From a checkpoint of a small self-supervised image encoder.
Model: 5.33M parameters, 32-pixel images, arch resnext, norm batchnorm, activation silu, depths [3, 3, 3], widths [256, 448, 784].
Data: trained on photos of plants and fungi (iNaturalist), 14.4 epochs.
Rows from block 4 of a small self-supervised image encoder, named by matrix and row number. Rows with one number belong to one channel. Each number is 500 + 50 x the weight over its row's rms, rounded and kept within 0 to 999. All counts start at 0. Numbers have three digits each.
After each channel's rows are labels from the 100 images, of 14976, where the channel reaches its highest value: "patch colour" is the nearest of a few named colours to the mean colour under the peak; "peak at" is the part of the image that holds the peak. Only what is clearly more common there than usual is listed. The data: photos of plants and fungi (iNaturalist). In brackets: how many of the 100.
# convs1: grouped (8 groups) 3x3 conv (model.blocks.4.convs.1.weight, 224x28x3x3, each kernel summed), inputs within the group 0-27
# convs2: expand pointwise conv (model.blocks.4.convs.2.weight, 448x224x1x1, transposed), outputs 0-111

convs1.133:486478447502449465540405532483464457466510444488400597458517516528506454411476590457
convs2.133:508422498497544499468468468498462561413448454529468531412424537433533462562548470452503515553495405453435496502448468384452459562483554439543455523551499530538465579508504538467529534498410457457437502467535584498465574489477545514452563528544587476517521466491498569528488452510449537471503420554523478467529502526530527440544525508474
patch colour: white (33)
peak at: top centre (42); top right (28)

convs1.34:465483476524499481462524509522519438521446386432511528515419510481523546500405376437
convs2.34:434574393624402466525507533474512387521484527485504465515522400545425448544431582587507569458495473488541470408553518540544515546445492579389531475518640457495529449460494384485495506400494520537533505521494469394459504564459458491538524443454508491560501537462597499387414442499456516459581519390471399482398478489435417502532534397507
patch colour: pink (29)
peak at: top centre (34)

convs1.221:505483532519410514462409518484517516523409519517509414497444417420487428424444465518
convs2.221:563495562475531512518537424503375511579588466523502462527541552473563494453511584493391504498434578565507522473534558564517483453444576490493460425531455513487518544549499528471449590523535479438555479491552497512484530537535522509458557481437505479511506499387506597543528575521569556478488473551624492457525504547531543503566489546516
patch colour: black (92)
peak at: bottom right (42)

convs1.217:492472507614466423495478505435479554509452518456564402473445453411503442428487506493
convs2.217:516576434495475485415525514545531478605553489474534454537548459533406433458470518536514485516493507453558381419475620543544470497487507440516443492478504365498510461528411474409510554444572556509589450490511515509482490449507464521439437486546578425549477514438471484452439533526532495510523481480399434514443445503499464490494529433422
patch colour: white (55); pink (25)
peak at: top centre (36); top left (31)

convs1.202:501482462457485449424487464487482417484476481461410448467483474439504411441509399410
convs2.202:586511620482569520559480460495497533567536479528472528556518588418576464487524597550432526500455518527446596544519531564510478475542550524491504431520475483516515546564546533561457572587518427489542545543541487430511491508555545500529571468435586458484537490438548544590570516451492556398541459574657555480586509500508588547563445597577
patch colour: black (45)
peak at: bottom right (34)

convs1.151:417455496415447518469556463473490474569457425421479539433493512430484526426442442518
convs2.151:499519474488448631550679643577493490526499509524598499463571421499537551495558487441635425490412529440534498541470503510443516485494481481505504485465474475523399451431535487392458518460514494524459546489439455591535521504532536478479443539514541545410504567461514560449450480464476595565464527508508465587409482458453419512549384458440
patch colour: black (56)
peak at: middle left (53)

convs1.64:431453462448438443439443446478460483483476441452433433439440481444466479421455515445
convs2.64:598449549388522525507543524509512485463442429483585483530420540379506495466563515466492503489520473448376509476465511477463336568511555446521551479610399461425462508526495528489510495515485386561449479546625511508609542527569517432587471496483485505480549476492465508526621459484440517482443477570528611541547547440536572519544492541474
patch colour: black (61)
peak at: top centre (31)

convs1.46:466494449496471469430497530536534445503445398468485514555445482489507551476377397450
convs2.46:458589404552413495548507531463500390502478511443535417531536421518455490497412539570518547429456517433535494393594479520535538531449492576370580471525568434435511441448497377454421463423524495601501507579489435438499450549493414497517483357409496519508479542454543483410478423457431502508524555427495486501426525494414439488501468441500
patch colour: pink (26)
peak at: top centre (33)

convs1.65:491413520515508499393515501498535476535422482526390480377454488510520469415529476508
convs2.65:463447499495536472505487489433502525576587485481510530545519514527514539466424568447501461462449546566511510517500583522543552518486464535472518470493492485505588565580428505522435458545555503496584443501506436443482488520547458458506569482420456552505504448468465497513546592445579453480474463580527519516542416453458541522454441505521
patch colour: pink (40)
peak at: bottom centre (28)