Weights of a small self-supervised image encoder: arch resnext, 5100 steps.
Rows from block 5 of a small self-supervised image encoder, named by matrix and row number. Rows with one number belong to one channel. Each number is 128 + 32 x the weight over its row's rms, rounded and kept within 0 to 255. All counts start at 0.
After each channel's rows are labels from the 100 images, of 14976, where the channel reaches its highest value: "patch colour" is the nearest of a few named colours to the mean colour under the peak. Only what is clearly more common there than usual is listed. The data: photos of plants and fungi (iNaturalist). In brackets: how many of the 100, against the usual share in percent.
# convs1: grouped (8 groups) 3x3 conv (model.blocks.5.convs.1.weight, 224x28x3x3, each kernel summed), inputs within the group 0-27
# convs2: expand pointwise conv (model.blocks.5.convs.2.weight, 448x224x1x1, transposed), outputs 0-149

convs1.167 [137 142 151  75 131  78  86  81 142 133  84 142  80  86  88 145 142 110 135 155  87 143  75 142  77 157 143 144]
convs2.167 [127 137 140 135 149 114 144 123 121  90 129 129 178 222 145 136  88 155 164 156 150 167 122 109 124 106 175 148 132 127 141 107 147 157 151 149 162 109 200 141 170 153 112 107 132 150  99 214 121 159 146 151 120 226 161 173 128 155 112 116 151 155 176 142 123 209 133 168 175  73  58 145 139 158 172 102  90 169 147 132 109 109 134 133 153 114 139 116 115 145 123 197  92 194  95  88 148  80 164 142 111 141 164  88  93 129 158 165 119  95 147 141 106 132 130  83 162 163 196 138 221 122 106 141 166 124 200 164 128 142 185 101 151 138 144 134 152 150  63  99 135 130 170 149  95 173 115 108  87 151]
patch colour: pink (31 vs 5.2)

convs1.23 [ 93 108 126  94  91 112  79  85  89 119  86 102  90 104  96  98  93  91  88  92 125 101  98 154 112  90 157  91]
convs2.23 [ 64 114  78 194  85 136 132 159 159 102 126  59 132 179 115 125 139 116 144 109  70 137 140 129 144 103  94 111 181 174  70 111 132 185 125 143 118 141 150 106 133 190 144 104  62 131 120 176  97 134 195 142 147 197 125 162 134  75 170  89 130 112 148 149 128 158 144 171  96  77  79 112 103 150 113  93 108 158 123  96  66 128 174 152 148 133 147 158 107  48 162 167 109 170 111 131 156 114 163 117 137 148 125 130 120 121  75 118 113  73  87 157 146 121 124 104 125 155 112 145 192  77 111 112 153 121 151 123  81 195 214 116 154 133 112 137 130 182  70 153 116 144 117 129  85 166 137 106 106 143]
patch colour: black (71 vs 5.7)

convs1.197 [117 113 193 150 168 129 120 127 133 168 103 183 110 189 167 120 171 107 164 120 123  97 111 189 101 113 118 164]
convs2.197 [ 85 211  83 142  69  97 166  97 119 116 167  95 167 153 168 102  98 104 160 186  89 161  73 119 106 105 174 189  91 147 116 132 151 101 205 113 108 139 133 173 125 134 131 149 101 176 108 183 142  96 148 102  66 164  86  98 119 109  81 123 156  52 161 149 174 153 124 171 127  61 151 120 116 122 146  95 136 111  82 119 114 100  94 109 121 123 115 157  94  85 140 135 127 125 102 130 141 158  58 116 153 135  71 161  91  87 104 126 116 120  93  67 132 167  54 113 131 117 166  76 148  53 117 154 139  83 152  85 114  93 129 111 155  32 124 130  54  85 131 122 171  98 206  66  95 135  99 170 165 171]
patch colour: pink (37 vs 5.2)

convs1.180 [106  88 137 131 108 127  69 146 102 124 144  61  60 108 107 116 124  61 141 115 126 134 134 138  74 105 123  74]
convs2.180 [166  98 168  81 169 152 161 158  93 144 146 161 100 122  98 178  74 140 109  83 179  76 164 106 110 141 161 110  83 111 149 134  89 118  66 129 162  71 138  64 124  63  79 171 166  76 129 113  91 142  89 137 119 146 169 139 156 165 122 146 191 160 104  83  97 142 163  89 140 133  91 124 133 111 143 132  96 107 193 150 153 186 101 103 120 145 109 123 180 180 127 124  97 113 222 142 126  64 143 162 132 119 157  94 123 154 171 133 195 115 171 159 123  84 144 141 156 147 174 134 148 163 152  99 107 144 170 147 153 154 103 115 157 160 162 163 192 106 152 102 127 158  99 149 163  97 153  79  76 121]
patch colour: black (70 vs 5.7)

convs1.133 [ 98  87  89 112  93  99 118 127  94 153 116  93 103 107  95 114 101 153  99  69  91 153  96  80 110  70  88 114]
convs2.133 [104 159  95 136  78 108  92 149  96 107  88 133 153 164 150  94 104 131 129 165  85 173 119 122 147 157 178 177  82 119 137 138 137 156 160 156 143 151 177 148  80 134 164  76 126 146 157 113 134 109 125 128 154 105 111  94 100 135 133 150 220  80 145 181  93 162 105 135 104 101 149  87 161 149 113 144 147 112 112 148 126 135  92 120 134 134 144 175 138  96  84 185 145 182 149  86 173 102 122 155  88  71  78  95 137  94 100 118 176  78  83 120 141 153 123 158 169 128 152 118 152  99 136 164 159 125 129 141  78 162 149 159 201 112 124  94 101 118 143  91 143 158 157 121 116 197 101 119 140  94]
patch colour: pink (30 vs 5.2); white (29 vs 1.5)

convs1.163 [141 143 140  73 133  83  83  78 133 130  90 139  82  82  91 146 137 105 137 147  87 145  72 143  76 166 142 145]
convs2.163 [117 132 131 139 133 111 141 119 127  80 136 128 179 221 149 133  88 150 169 153 137 161 124 111 132  96 156 148 141 133 117 108 151 157 151 141 141 105 198 144 168 151 106 108 115 162  88 210 110 160 148 134 123 219 145 162 126 144 115  98 147 141 186 146 131 212 138 170 175  83  65 145 130 152 166 105  85 165 151 124  94 116 146 147 155 121 133 121 108 121 131 203  96 190  88  77 142  77 165 134 115 131 164  85  92 131 147 152 117  92 144 134 120 136 120  82 149 162 188 136 231 108 101 145 175 125 196 148 124 150 185  97 150 140 131 129 147 146  64 101 132 128 154 137  86 165 109 113  85 152]
patch colour: pink (28 vs 5.2)