From a checkpoint of a small self-supervised image encoder: 22605 training examples.
Rows from block 5 of a small self-supervised image encoder, named by matrix and row number. Rows with one number belong to one channel. Each number is 50 + 10 x the weight over its row's rms, rounded and kept within 0 to 99. All counts start at 0.
After each channel's rows are labels from the 100 images, of 14976, where the channel reaches its highest value: "patch colour" is the nearest of a few named colours to the mean colour under the peak. Only what is clearly more common there than usual is listed. The data: photos of plants and fungi (iNaturalist).
# convs1: grouped (8 groups) 3x3 conv (model.blocks.5.convs.1.weight, 224x28x3x3, each kernel summed), inputs within the group 0-27
# convs2: expand pointwise conv (model.blocks.5.convs.2.weight, 448x224x1x1, transposed), outputs 0-149

convs1.43:54 35 51 45 52 40 56 50 36 36 48 49 54 55 54 32 41 34 52 33 35 38 39 43 54 40 43 33
convs2.43:48 49 52 53 35 52 50 51 61 46 74 33 54 63 52 54 54 42 53 53 45 57 51 60 47 59 43 44 46 50 41 43 60 59 55 61 48 51 48 47 58 54 51 71 36 48 49 58 52 38 58 54 55 65 40 49 54 43 59 52 33 55 56 61 42 53 52 53 47 25 43 49 40 39 50 58 46 55 45 53 43 41 45 38 58 44 54 45 36 45 58 63 37 56 23 55 44 52 37 54 62 54 46 46 46 45 42 51 24 44 52 51 45 34 38 54 34 52 53 43 60 35 35 48 58 41 48 43 46 35 70 61 36 47 52 51 46 65 30 54 38 38 47 42 14 56 46 52 39 53
patch colour: pink

convs1.113:39 41 40 46 40 41 48 54 42 57 47 39 42 44 39 49 41 58 41 30 39 58 40 35 45 29 37 45
convs2.113:41 59 40 52 36 43 41 56 37 43 36 53 58 61 59 40 40 51 49 60 36 63 46 47 57 58 65 66 34 46 53 53 52 57 60 56 54 57 64 55 34 49 60 33 50 55 58 45 55 41 48 51 59 43 43 41 40 52 52 54 76 31 53 66 40 62 43 51 43 42 57 34 61 56 45 55 54 45 44 60 50 53 37 47 51 52 52 64 51 42 36 66 56 66 56 39 63 42 49 57 35 32 33 39 52 37 40 45 64 35 35 48 54 59 47 58 65 50 59 46 58 39 53 65 59 51 50 52 35 59 56 59 70 45 48 40 41 45 54 36 54 59 60 46 48 71 43 46 52 40
patch colour: pink; white

convs1.204:49 52 71 56 64 51 51 50 52 64 44 70 48 67 66 50 60 45 61 50 52 42 46 69 40 47 48 62
convs2.204:38 76 39 56 33 38 58 36 45 43 62 43 62 61 66 42 39 42 62 69 43 62 37 47 45 41 65 71 43 55 47 51 58 42 76 48 46 53 53 62 52 55 49 57 44 65 41 68 54 42 59 43 31 66 40 41 45 45 34 46 59 31 59 58 62 61 45 65 53 34 56 49 47 53 55 40 51 49 39 48 44 37 44 45 48 45 47 56 39 38 55 54 51 51 41 48 51 57 30 47 59 52 36 57 35 40 45 50 49 49 41 29 50 63 25 45 53 48 68 33 58 27 49 57 57 35 60 36 48 39 55 45 57 21 48 49 28 37 47 50 59 39 73 30 41 52 41 63 60 65
patch colour: pink

convs1.59:56 41 45 38 44 38 41 37 40 41 41 37 51 36 61 38 55 58 48 39 41 35 45 47 34 38 42 37
convs2.59:62 40 68 48 63 62 63 60 48 49 37 52 52 54 44 68 42 54 53 43 66 40 65 47 40 45 54 42 54 45 52 43 42 54 38 54 68 46 58 48 52 52 30 39 59 40 34 55 40 68 49 59 47 60 65 62 57 61 53 53 54 62 48 44 46 57 60 52 58 43 35 54 56 54 60 46 42 55 69 52 55 58 57 58 45 58 51 50 71 66 40 55 46 55 69 57 52 33 60 56 36 54 66 34 46 61 68 58 67 44 63 56 55 47 64 34 60 56 61 54 54 60 44 36 50 45 58 72 51 66 52 38 58 57 60 62 71 55 47 42 51 64 44 76 63 50 51 39 39 51
patch colour: black

convs1.22:44 41 52 39 39 52 35 37 36 49 35 38 38 40 38 46 35 37 45 38 46 48 39 59 43 38 59 44
convs2.22:33 45 39 66 37 51 54 55 59 44 53 30 57 73 47 50 54 45 58 45 35 54 51 53 49 46 47 46 62 61 29 43 53 70 49 56 51 55 65 49 55 63 57 47 27 47 46 71 36 49 66 49 56 79 48 59 54 33 63 41 51 47 60 56 51 66 56 67 48 30 34 48 41 51 51 39 42 58 49 40 25 46 59 56 53 53 52 58 37 29 60 71 43 67 40 51 58 45 55 49 52 55 49 47 45 48 39 51 41 33 41 58 58 44 45 42 47 61 51 52 73 33 37 48 59 46 59 48 37 67 79 51 56 52 50 53 54 64 29 57 48 51 50 46 29 61 53 43 43 59
patch colour: black

convs1.50:47 64 52 48 47 64 43 48 60 68 66 45 52 48 54 63 65 66 53 64 62 56 63 63 56 58 55 61
convs2.50:46 47 43 47 61 39 40 46 46 38 36 72 24 42 55 42 41 72 25 37 53 47 50 45 58 42 32 48 56 42 63 59 22 49 45 45 37 36 50 19 40 50 41 36 61 66 51 43 54 60 41 68 50 45 71 47 30 66 39 47 48 47 35 43 42 37 32 37 49 55 43 49 69 75 44 43 39 42 64 49 50 50 64 47 57 33 51 57 54 50 43 46 34 50 58 48 54 51 61 49 39 39 51 43 51 43 55 37 59 47 45 42 38 70 59 53 65 40 50 52 39 55 59 48 51 60 39 52 56 48 45 39 44 51 34 36 55 52 59 38 35 45 33 50 78 56 44 34 35 40
patch colour: black