From a checkpoint of a small self-supervised image encoder.
Model: 5.33M parameters, 32-pixel images, arch resnext, norm batchnorm, activation silu, widths [256, 448, 784].
Training: adamw at rate 0.0025, 5100 steps, batches of 64.
Data: 22605 training examples, 14.4 epochs.
Rows from block 5 of a small self-supervised image encoder, named by matrix and row number. Rows with one number belong to one channel. Each number is 50 + 15 x the weight over its row's rms, rounded and kept within 0 to 99. All counts start at 0.
After each channel's rows are labels from the 100 images, of 14976, where the channel reaches its highest value: "peak at" is the part of the image that holds the peak. Only what is clearly more common there than usual is listed. The data: photos of plants and fungi (iNaturalist). In brackets: how many of the 100.
# convs1: grouped (8 groups) 3x3 conv (model.blocks.5.convs.1.weight, 224x28x3x3, each kernel summed), inputs within the group 0-27
# convs2: expand pointwise conv (model.blocks.5.convs.2.weight, 448x224x1x1, transposed), outputs 0-149

convs1.99:56 51 66 75 46 18 65 67 64 70 61 64 43 66 68 50 74 65 68 44 69 44 57 67 60 55 43 66
convs2.99:39 45 40 32 49 33 54 46 34 22 18 63 48 52 58 44 27 61 35 40 49 55 44 31 60 40 52 52 44 23 56 70 05 44 56 47 23 28 67 31 31 64 41 34 57 54 42 51 71 68 32 53 42 56 68 41 37 62 19 38 58 36 33 50 33 52 39 44 53 42 47 47 56 79 48 38 30 42 61 59 42 50 61 35 48 43 52 47 39 42 24 55 20 58 55 52 54 21 46 42 17 33 46 25 31 34 50 27 66 38 43 29 43 55 56 41 79 40 58 37 45 45 57 54 56 43 48 45 47 58 49 32 61 34 20 48 47 40 66 20 38 52 52 44 61 60 31 15 17 43
peak at: top left (36)

convs1.130:42 34 30 54 31 49 45 61 28 71 28 34 66 61 48 39 21 19 36 48 30 52 33 47 46 40 57 45
convs2.130:54 49 52 43 52 61 84 72 38 86 60 43 51 55 47 82 43 37 53 31 56 34 36 50 34 35 49 44 28 50 51 38 60 41 47 35 31 50 43 56 52 35 43 64 55 41 45 51 35 59 53 26 26 62 55 37 68 46 20 31 40 42 53 32 47 44 74 48 78 53 42 58 33 19 68 40 51 21 55 40 41 35 22 62 41 72 24 23 34 50 45 44 50 35 37 89 23 55 35 32 47 57 49 52 49 76 60 34 37 77 48 31 77 39 44 46 29 49 55 49 49 60 46 24 27 40 42 41 60 51 60 36 52 31 44 84 58 03 43 51 52 36 41 46 50 31 56 58 46 59
peak at: bottom centre (48)

convs1.182:49 64 59 52 30 22 57 42 59 22 18 51 49 47 43 68 53 56 23 47 19 40 40 56 50 34 63 53
convs2.182:65 24 71 44 57 57 52 76 85 55 69 28 52 58 26 60 71 38 51 30 62 28 50 46 19 41 45 20 81 69 29 48 53 63 29 38 56 33 61 40 75 36 37 64 46 32 39 64 25 64 53 34 33 68 48 80 49 40 71 48 35 75 54 33 58 65 48 49 54 52 29 77 49 41 70 39 33 79 48 40 35 40 80 59 53 51 48 39 44 62 77 50 51 50 42 59 36 46 43 43 69 72 76 46 39 58 61 84 51 60 74 62 59 16 48 41 37 73 47 40 65 39 28 24 40 24 69 56 66 61 53 44 54 47 76 51 49 72 49 59 41 49 38 62 42 34 40 44 37 66
peak at: top centre (31); top right (28)

convs1.65:48 35 44 36 39 45 37 33 40 39 53 37 57 25 67 26 49 52 53 23 28 31 39 46 18 43 35 32
convs2.65:83 30 80 43 68 69 57 67 76 58 40 57 54 56 26 69 68 66 57 44 73 34 71 47 51 72 61 28 58 44 53 42 43 58 30 54 84 48 68 45 54 40 51 39 73 19 55 57 37 78 43 56 60 57 59 74 59 71 60 55 51 80 58 42 56 62 59 54 73 43 39 69 63 53 73 69 40 75 61 67 51 63 51 59 61 60 52 38 70 74 51 59 41 57 60 49 45 34 66 63 43 66 77 41 49 71 76 79 65 42 75 58 61 27 80 56 56 77 57 53 62 69 35 46 48 47 68 83 56 62 51 52 61 77 83 59 69 63 47 40 54 67 50 85 61 45 52 37 41 58
peak at: top centre (38)

convs1.155:60 61 30 68 58 65 63 71 28 61 59 28 67 69 59 65 30 65 59 28 56 60 71 64 62 53 60 62
convs2.155:54 52 49 47 60 37 34 40 40 42 42 64 44 45 77 44 37 72 27 58 55 67 32 27 52 46 50 54 60 43 65 89 59 36 65 46 44 37 32 43 48 48 43 48 68 99 49 33 66 68 44 71 45 39 63 42 30 70 49 53 50 44 28 53 29 46 29 34 48 42 52 53 86 82 50 49 29 45 56 76 74 39 66 31 63 17 51 48 54 59 36 41 44 42 53 42 43 48 29 45 39 38 51 36 19 38 59 43 60 44 50 30 36 99 55 51 71 28 62 19 56 44 53 58 47 39 46 39 55 19 45 47 43 39 42 35 38 58 87 34 27 38 51 40 53 56 31 44 55 24
peak at: bottom centre (30)

convs1.119:38 34 33 56 31 50 48 56 31 74 31 33 72 65 47 39 24 20 35 48 30 52 33 47 48 41 61 49
convs2.119:57 50 50 38 52 64 79 68 39 84 61 47 51 51 45 81 42 39 51 30 61 36 39 52 34 36 43 43 28 49 59 38 55 42 47 30 31 49 38 49 51 33 37 70 59 40 42 45 38 55 49 26 27 58 53 38 70 49 24 33 38 41 53 31 45 43 68 44 75 57 44 57 36 22 63 39 51 18 57 39 46 40 26 59 41 68 22 21 31 53 46 40 52 34 39 88 22 52 37 32 52 58 51 51 50 73 59 32 38 77 52 30 78 38 42 48 26 44 49 52 46 59 50 27 24 44 39 40 64 47 58 34 50 33 43 79 59 04 45 51 49 34 39 48 50 32 54 56 44 55
peak at: bottom centre (44)

convs1.60:46 65 65 48 65 60 64 56 69 72 62 72 57 69 47 71 31 38 61 76 73 65 65 65 64 48 65 55
convs2.60:55 47 59 48 74 17 39 41 43 27 47 60 58 63 85 53 45 73 42 52 69 56 40 14 54 43 45 47 58 47 63 62 43 42 55 55 46 21 61 45 51 55 37 43 63 71 30 42 73 73 51 54 43 62 78 66 34 74 37 43 50 63 47 46 29 67 37 38 65 46 52 69 66 66 76 48 00 50 71 58 47 37 73 52 80 19 40 37 43 67 48 60 18 51 45 33 34 23 56 61 39 50 71 25 04 50 71 55 61 52 65 40 31 54 57 42 66 52 79 25 66 56 73 71 41 23 67 45 73 39 51 36 45 46 58 41 64 45 69 28 15 46 38 41 46 52 28 33 27 39
peak at: bottom centre (32)

convs1.96:38 54 37 28 63 48 35 45 37 29 46 53 75 40 32 40 36 36 52 42 12 64 61 27 47 41 58 30
convs2.96:67 47 76 46 66 64 23 91 89 40 63 34 55 63 34 50 70 41 46 42 66 41 55 58 19 68 37 47 71 49 14 30 47 71 46 45 66 49 72 44 71 38 48 55 30 35 57 49 18 61 51 19 51 62 47 79 36 45 78 45 45 80 63 54 50 70 34 51 50 41 43 75 30 24 76 36 22 92 46 39 15 52 64 53 43 53 37 46 49 61 60 65 38 63 48 44 45 47 59 63 55 64 72 37 40 52 68 84 45 50 72 73 46 16 42 55 25 83 47 45 68 31 40 35 51 30 62 53 64 74 62 58 63 55 82 41 50 86 44 48 34 67 34 56 18 44 55 44 40 54
peak at: top centre (41)

convs1.95:47 55 58 54 57 00 60 44 59 57 32 53 49 58 57 63 59 55 61 64 48 62 69 51 79 75 47 48
convs2.95:36 33 29 38 42 55 65 44 28 47 13 60 46 44 40 43 31 56 41 45 34 55 47 51 60 44 41 34 42 21 56 41 28 47 49 39 37 51 65 42 17 59 38 18 49 26 30 51 53 49 26 45 56 44 58 37 55 61 05 29 44 22 35 45 38 44 56 52 49 48 61 43 31 42 40 57 53 25 52 59 45 22 43 47 42 56 39 31 42 33 18 54 58 58 46 53 41 22 51 34 12 40 33 46 44 34 42 25 46 41 28 29 55 30 56 41 48 35 41 50 37 51 33 40 56 46 23 33 39 49 56 27 54 46 18 57 38 31 41 26 60 34 51 37 66 54 47 24 18 41
peak at: top centre (32)

convs1.88:30 61 24 62 61 32 20 48 20 47 32 52 43 52 53 66 61 26 63 71 39 40 59 46 57 63 57 35
convs2.88:37 44 37 33 51 48 59 44 34 38 22 71 54 59 42 51 24 55 43 42 46 67 49 56 60 49 64 41 42 23 58 65 22 48 56 56 52 47 73 46 19 61 41 23 52 41 38 58 45 53 24 56 53 54 72 39 49 69 19 60 57 32 47 55 39 55 53 48 54 41 60 38 49 56 58 33 47 27 64 67 65 44 45 50 46 53 63 54 53 45 13 65 43 68 60 49 57 16 44 49 09 28 43 17 31 29 51 32 53 27 34 26 52 46 49 42 61 48 68 42 50 39 42 46 62 45 39 67 41 59 54 47 60 42 27 49 55 40 53 11 61 37 60 64 59 59 33 21 25 40
peak at: top centre (28)

convs1.112:40 45 28 52 44 53 50 56 26 60 28 41 71 68 51 52 15 33 25 51 28 45 33 55 53 45 67 34
convs2.112:60 45 58 49 53 65 67 69 47 79 59 40 55 54 36 77 46 35 51 28 64 29 39 40 29 31 49 38 47 60 42 29 60 39 41 31 45 40 32 51 69 43 33 61 56 35 32 49 22 64 55 27 24 68 54 58 66 46 36 31 38 54 51 24 51 46 66 45 80 46 35 68 31 28 76 30 53 34 53 37 41 45 39 68 36 62 23 22 34 58 56 39 58 31 39 84 23 53 39 25 55 67 64 52 48 71 62 55 35 69 61 42 81 35 40 29 25 45 48 50 52 54 44 17 19 37 51 45 62 55 54 31 51 35 50 75 56 16 38 54 42 48 41 51 43 23 52 57 40 58
peak at: bottom centre (30)

convs1.132:41 40 37 57 34 56 51 59 32 72 26 37 70 65 54 40 21 14 39 51 30 52 32 58 54 52 65 47
convs2.132:60 44 56 43 57 63 68 63 45 81 56 46 54 50 44 77 48 39 52 32 61 28 35 40 30 29 46 39 34 55 52 27 61 37 42 29 46 42 40 53 62 37 33 59 56 38 32 49 33 64 53 24 23 61 54 57 68 48 29 22 40 55 54 22 50 48 68 46 81 49 33 63 32 24 73 33 54 28 57 40 43 41 34 65 33 62 18 20 36 57 49 40 53 31 39 75 18 51 46 26 50 66 59 53 48 74 59 47 35 72 57 38 74 39 43 32 28 54 55 57 51 55 50 27 20 40 50 45 67 52 55 27 54 34 50 78 58 06 35 50 46 48 38 49 48 25 56 53 40 53
peak at: bottom centre (43)

convs1.175:61 49 28 66 75 71 46 45 44 75 67 47 46 66 61 49 61 47 70 63 78 46 50 33 49 75 28 49
convs2.175:65 44 60 51 56 51 57 43 41 61 44 47 56 51 65 59 58 44 46 57 59 48 24 08 36 24 62 49 54 52 50 35 54 33 56 29 45 30 39 47 62 42 32 42 63 65 22 49 47 68 53 35 31 60 49 62 56 54 28 04 55 58 35 33 47 52 60 50 75 49 48 75 53 59 70 35 39 60 47 41 47 25 58 67 43 46 15 14 39 56 54 39 61 36 38 48 15 41 41 30 47 59 64 49 29 67 64 65 52 64 60 39 57 62 62 24 54 44 66 40 59 56 46 46 24 26 61 45 60 38 49 19 57 40 46 64 54 27 48 43 39 46 49 41 70 52 42 43 46 50
peak at: middle left (41)

convs1.124:40 39 57 64 24 62 53 63 50 75 24 42 53 49 61 25 43 08 61 48 46 64 39 58 52 62 52 65
convs2.124:54 42 53 39 51 65 67 60 52 82 53 41 51 44 40 71 58 36 50 34 57 22 36 40 26 25 44 41 44 51 43 23 55 38 34 32 38 44 38 51 62 36 34 54 51 35 31 47 30 59 46 22 22 59 46 59 68 43 27 12 38 51 48 24 51 43 74 50 73 56 39 64 27 29 70 32 51 41 47 33 33 39 41 70 32 65 11 28 30 47 54 37 58 29 40 67 23 51 47 29 52 66 53 58 49 71 57 51 39 67 54 45 67 37 45 29 29 52 44 61 46 53 49 29 18 42 54 43 60 52 45 25 55 37 54 83 56 14 35 55 47 47 40 46 49 23 58 49 47 56
peak at: middle left (35)

convs1.134:39 36 49 59 23 59 49 62 42 73 22 40 57 53 57 29 35 05 53 46 40 58 34 56 50 55 55 58
convs2.134:52 50 54 43 51 64 70 58 49 80 50 42 58 52 44 71 54 33 60 34 58 29 38 44 30 28 44 44 34 50 41 26 62 38 40 34 40 47 42 54 65 37 34 51 53 35 32 52 29 57 54 18 22 62 53 57 69 42 25 15 38 50 56 24 50 49 73 50 80 51 37 64 23 25 75 28 50 35 54 30 39 38 36 69 29 64 16 27 29 50 51 42 53 36 36 68 25 57 49 29 50 65 57 60 48 68 58 51 30 65 56 41 69 39 38 28 21 57 51 60 51 54 49 22 21 43 52 42 60 57 51 26 53 34 55 84 56 07 38 55 46 43 43 43 44 24 57 57 50 56
peak at: bottom centre (35)

convs1.108:35 57 41 39 55 60 44 35 44 22 38 42 60 34 33 25 34 49 38 28 31 56 63 31 37 26 52 27
convs2.108:81 40 82 46 71 68 52 70 92 59 61 44 45 55 24 69 82 50 64 39 72 45 56 59 37 67 45 40 67 61 30 30 47 66 40 42 58 53 64 44 64 30 67 49 59 36 63 68 32 77 53 29 48 67 53 76 57 56 65 38 39 81 64 49 68 60 53 65 79 46 45 82 50 36 80 58 29 92 47 48 30 51 45 53 57 62 45 37 44 67 64 57 32 61 43 49 36 55 56 60 55 77 82 44 39 72 78 73 46 57 78 47 55 19 62 68 42 82 39 42 62 54 19 48 52 43 67 57 64 65 56 55 52 62 72 52 62 77 44 56 48 47 52 60 32 47 44 51 51 70
peak at: top centre (30)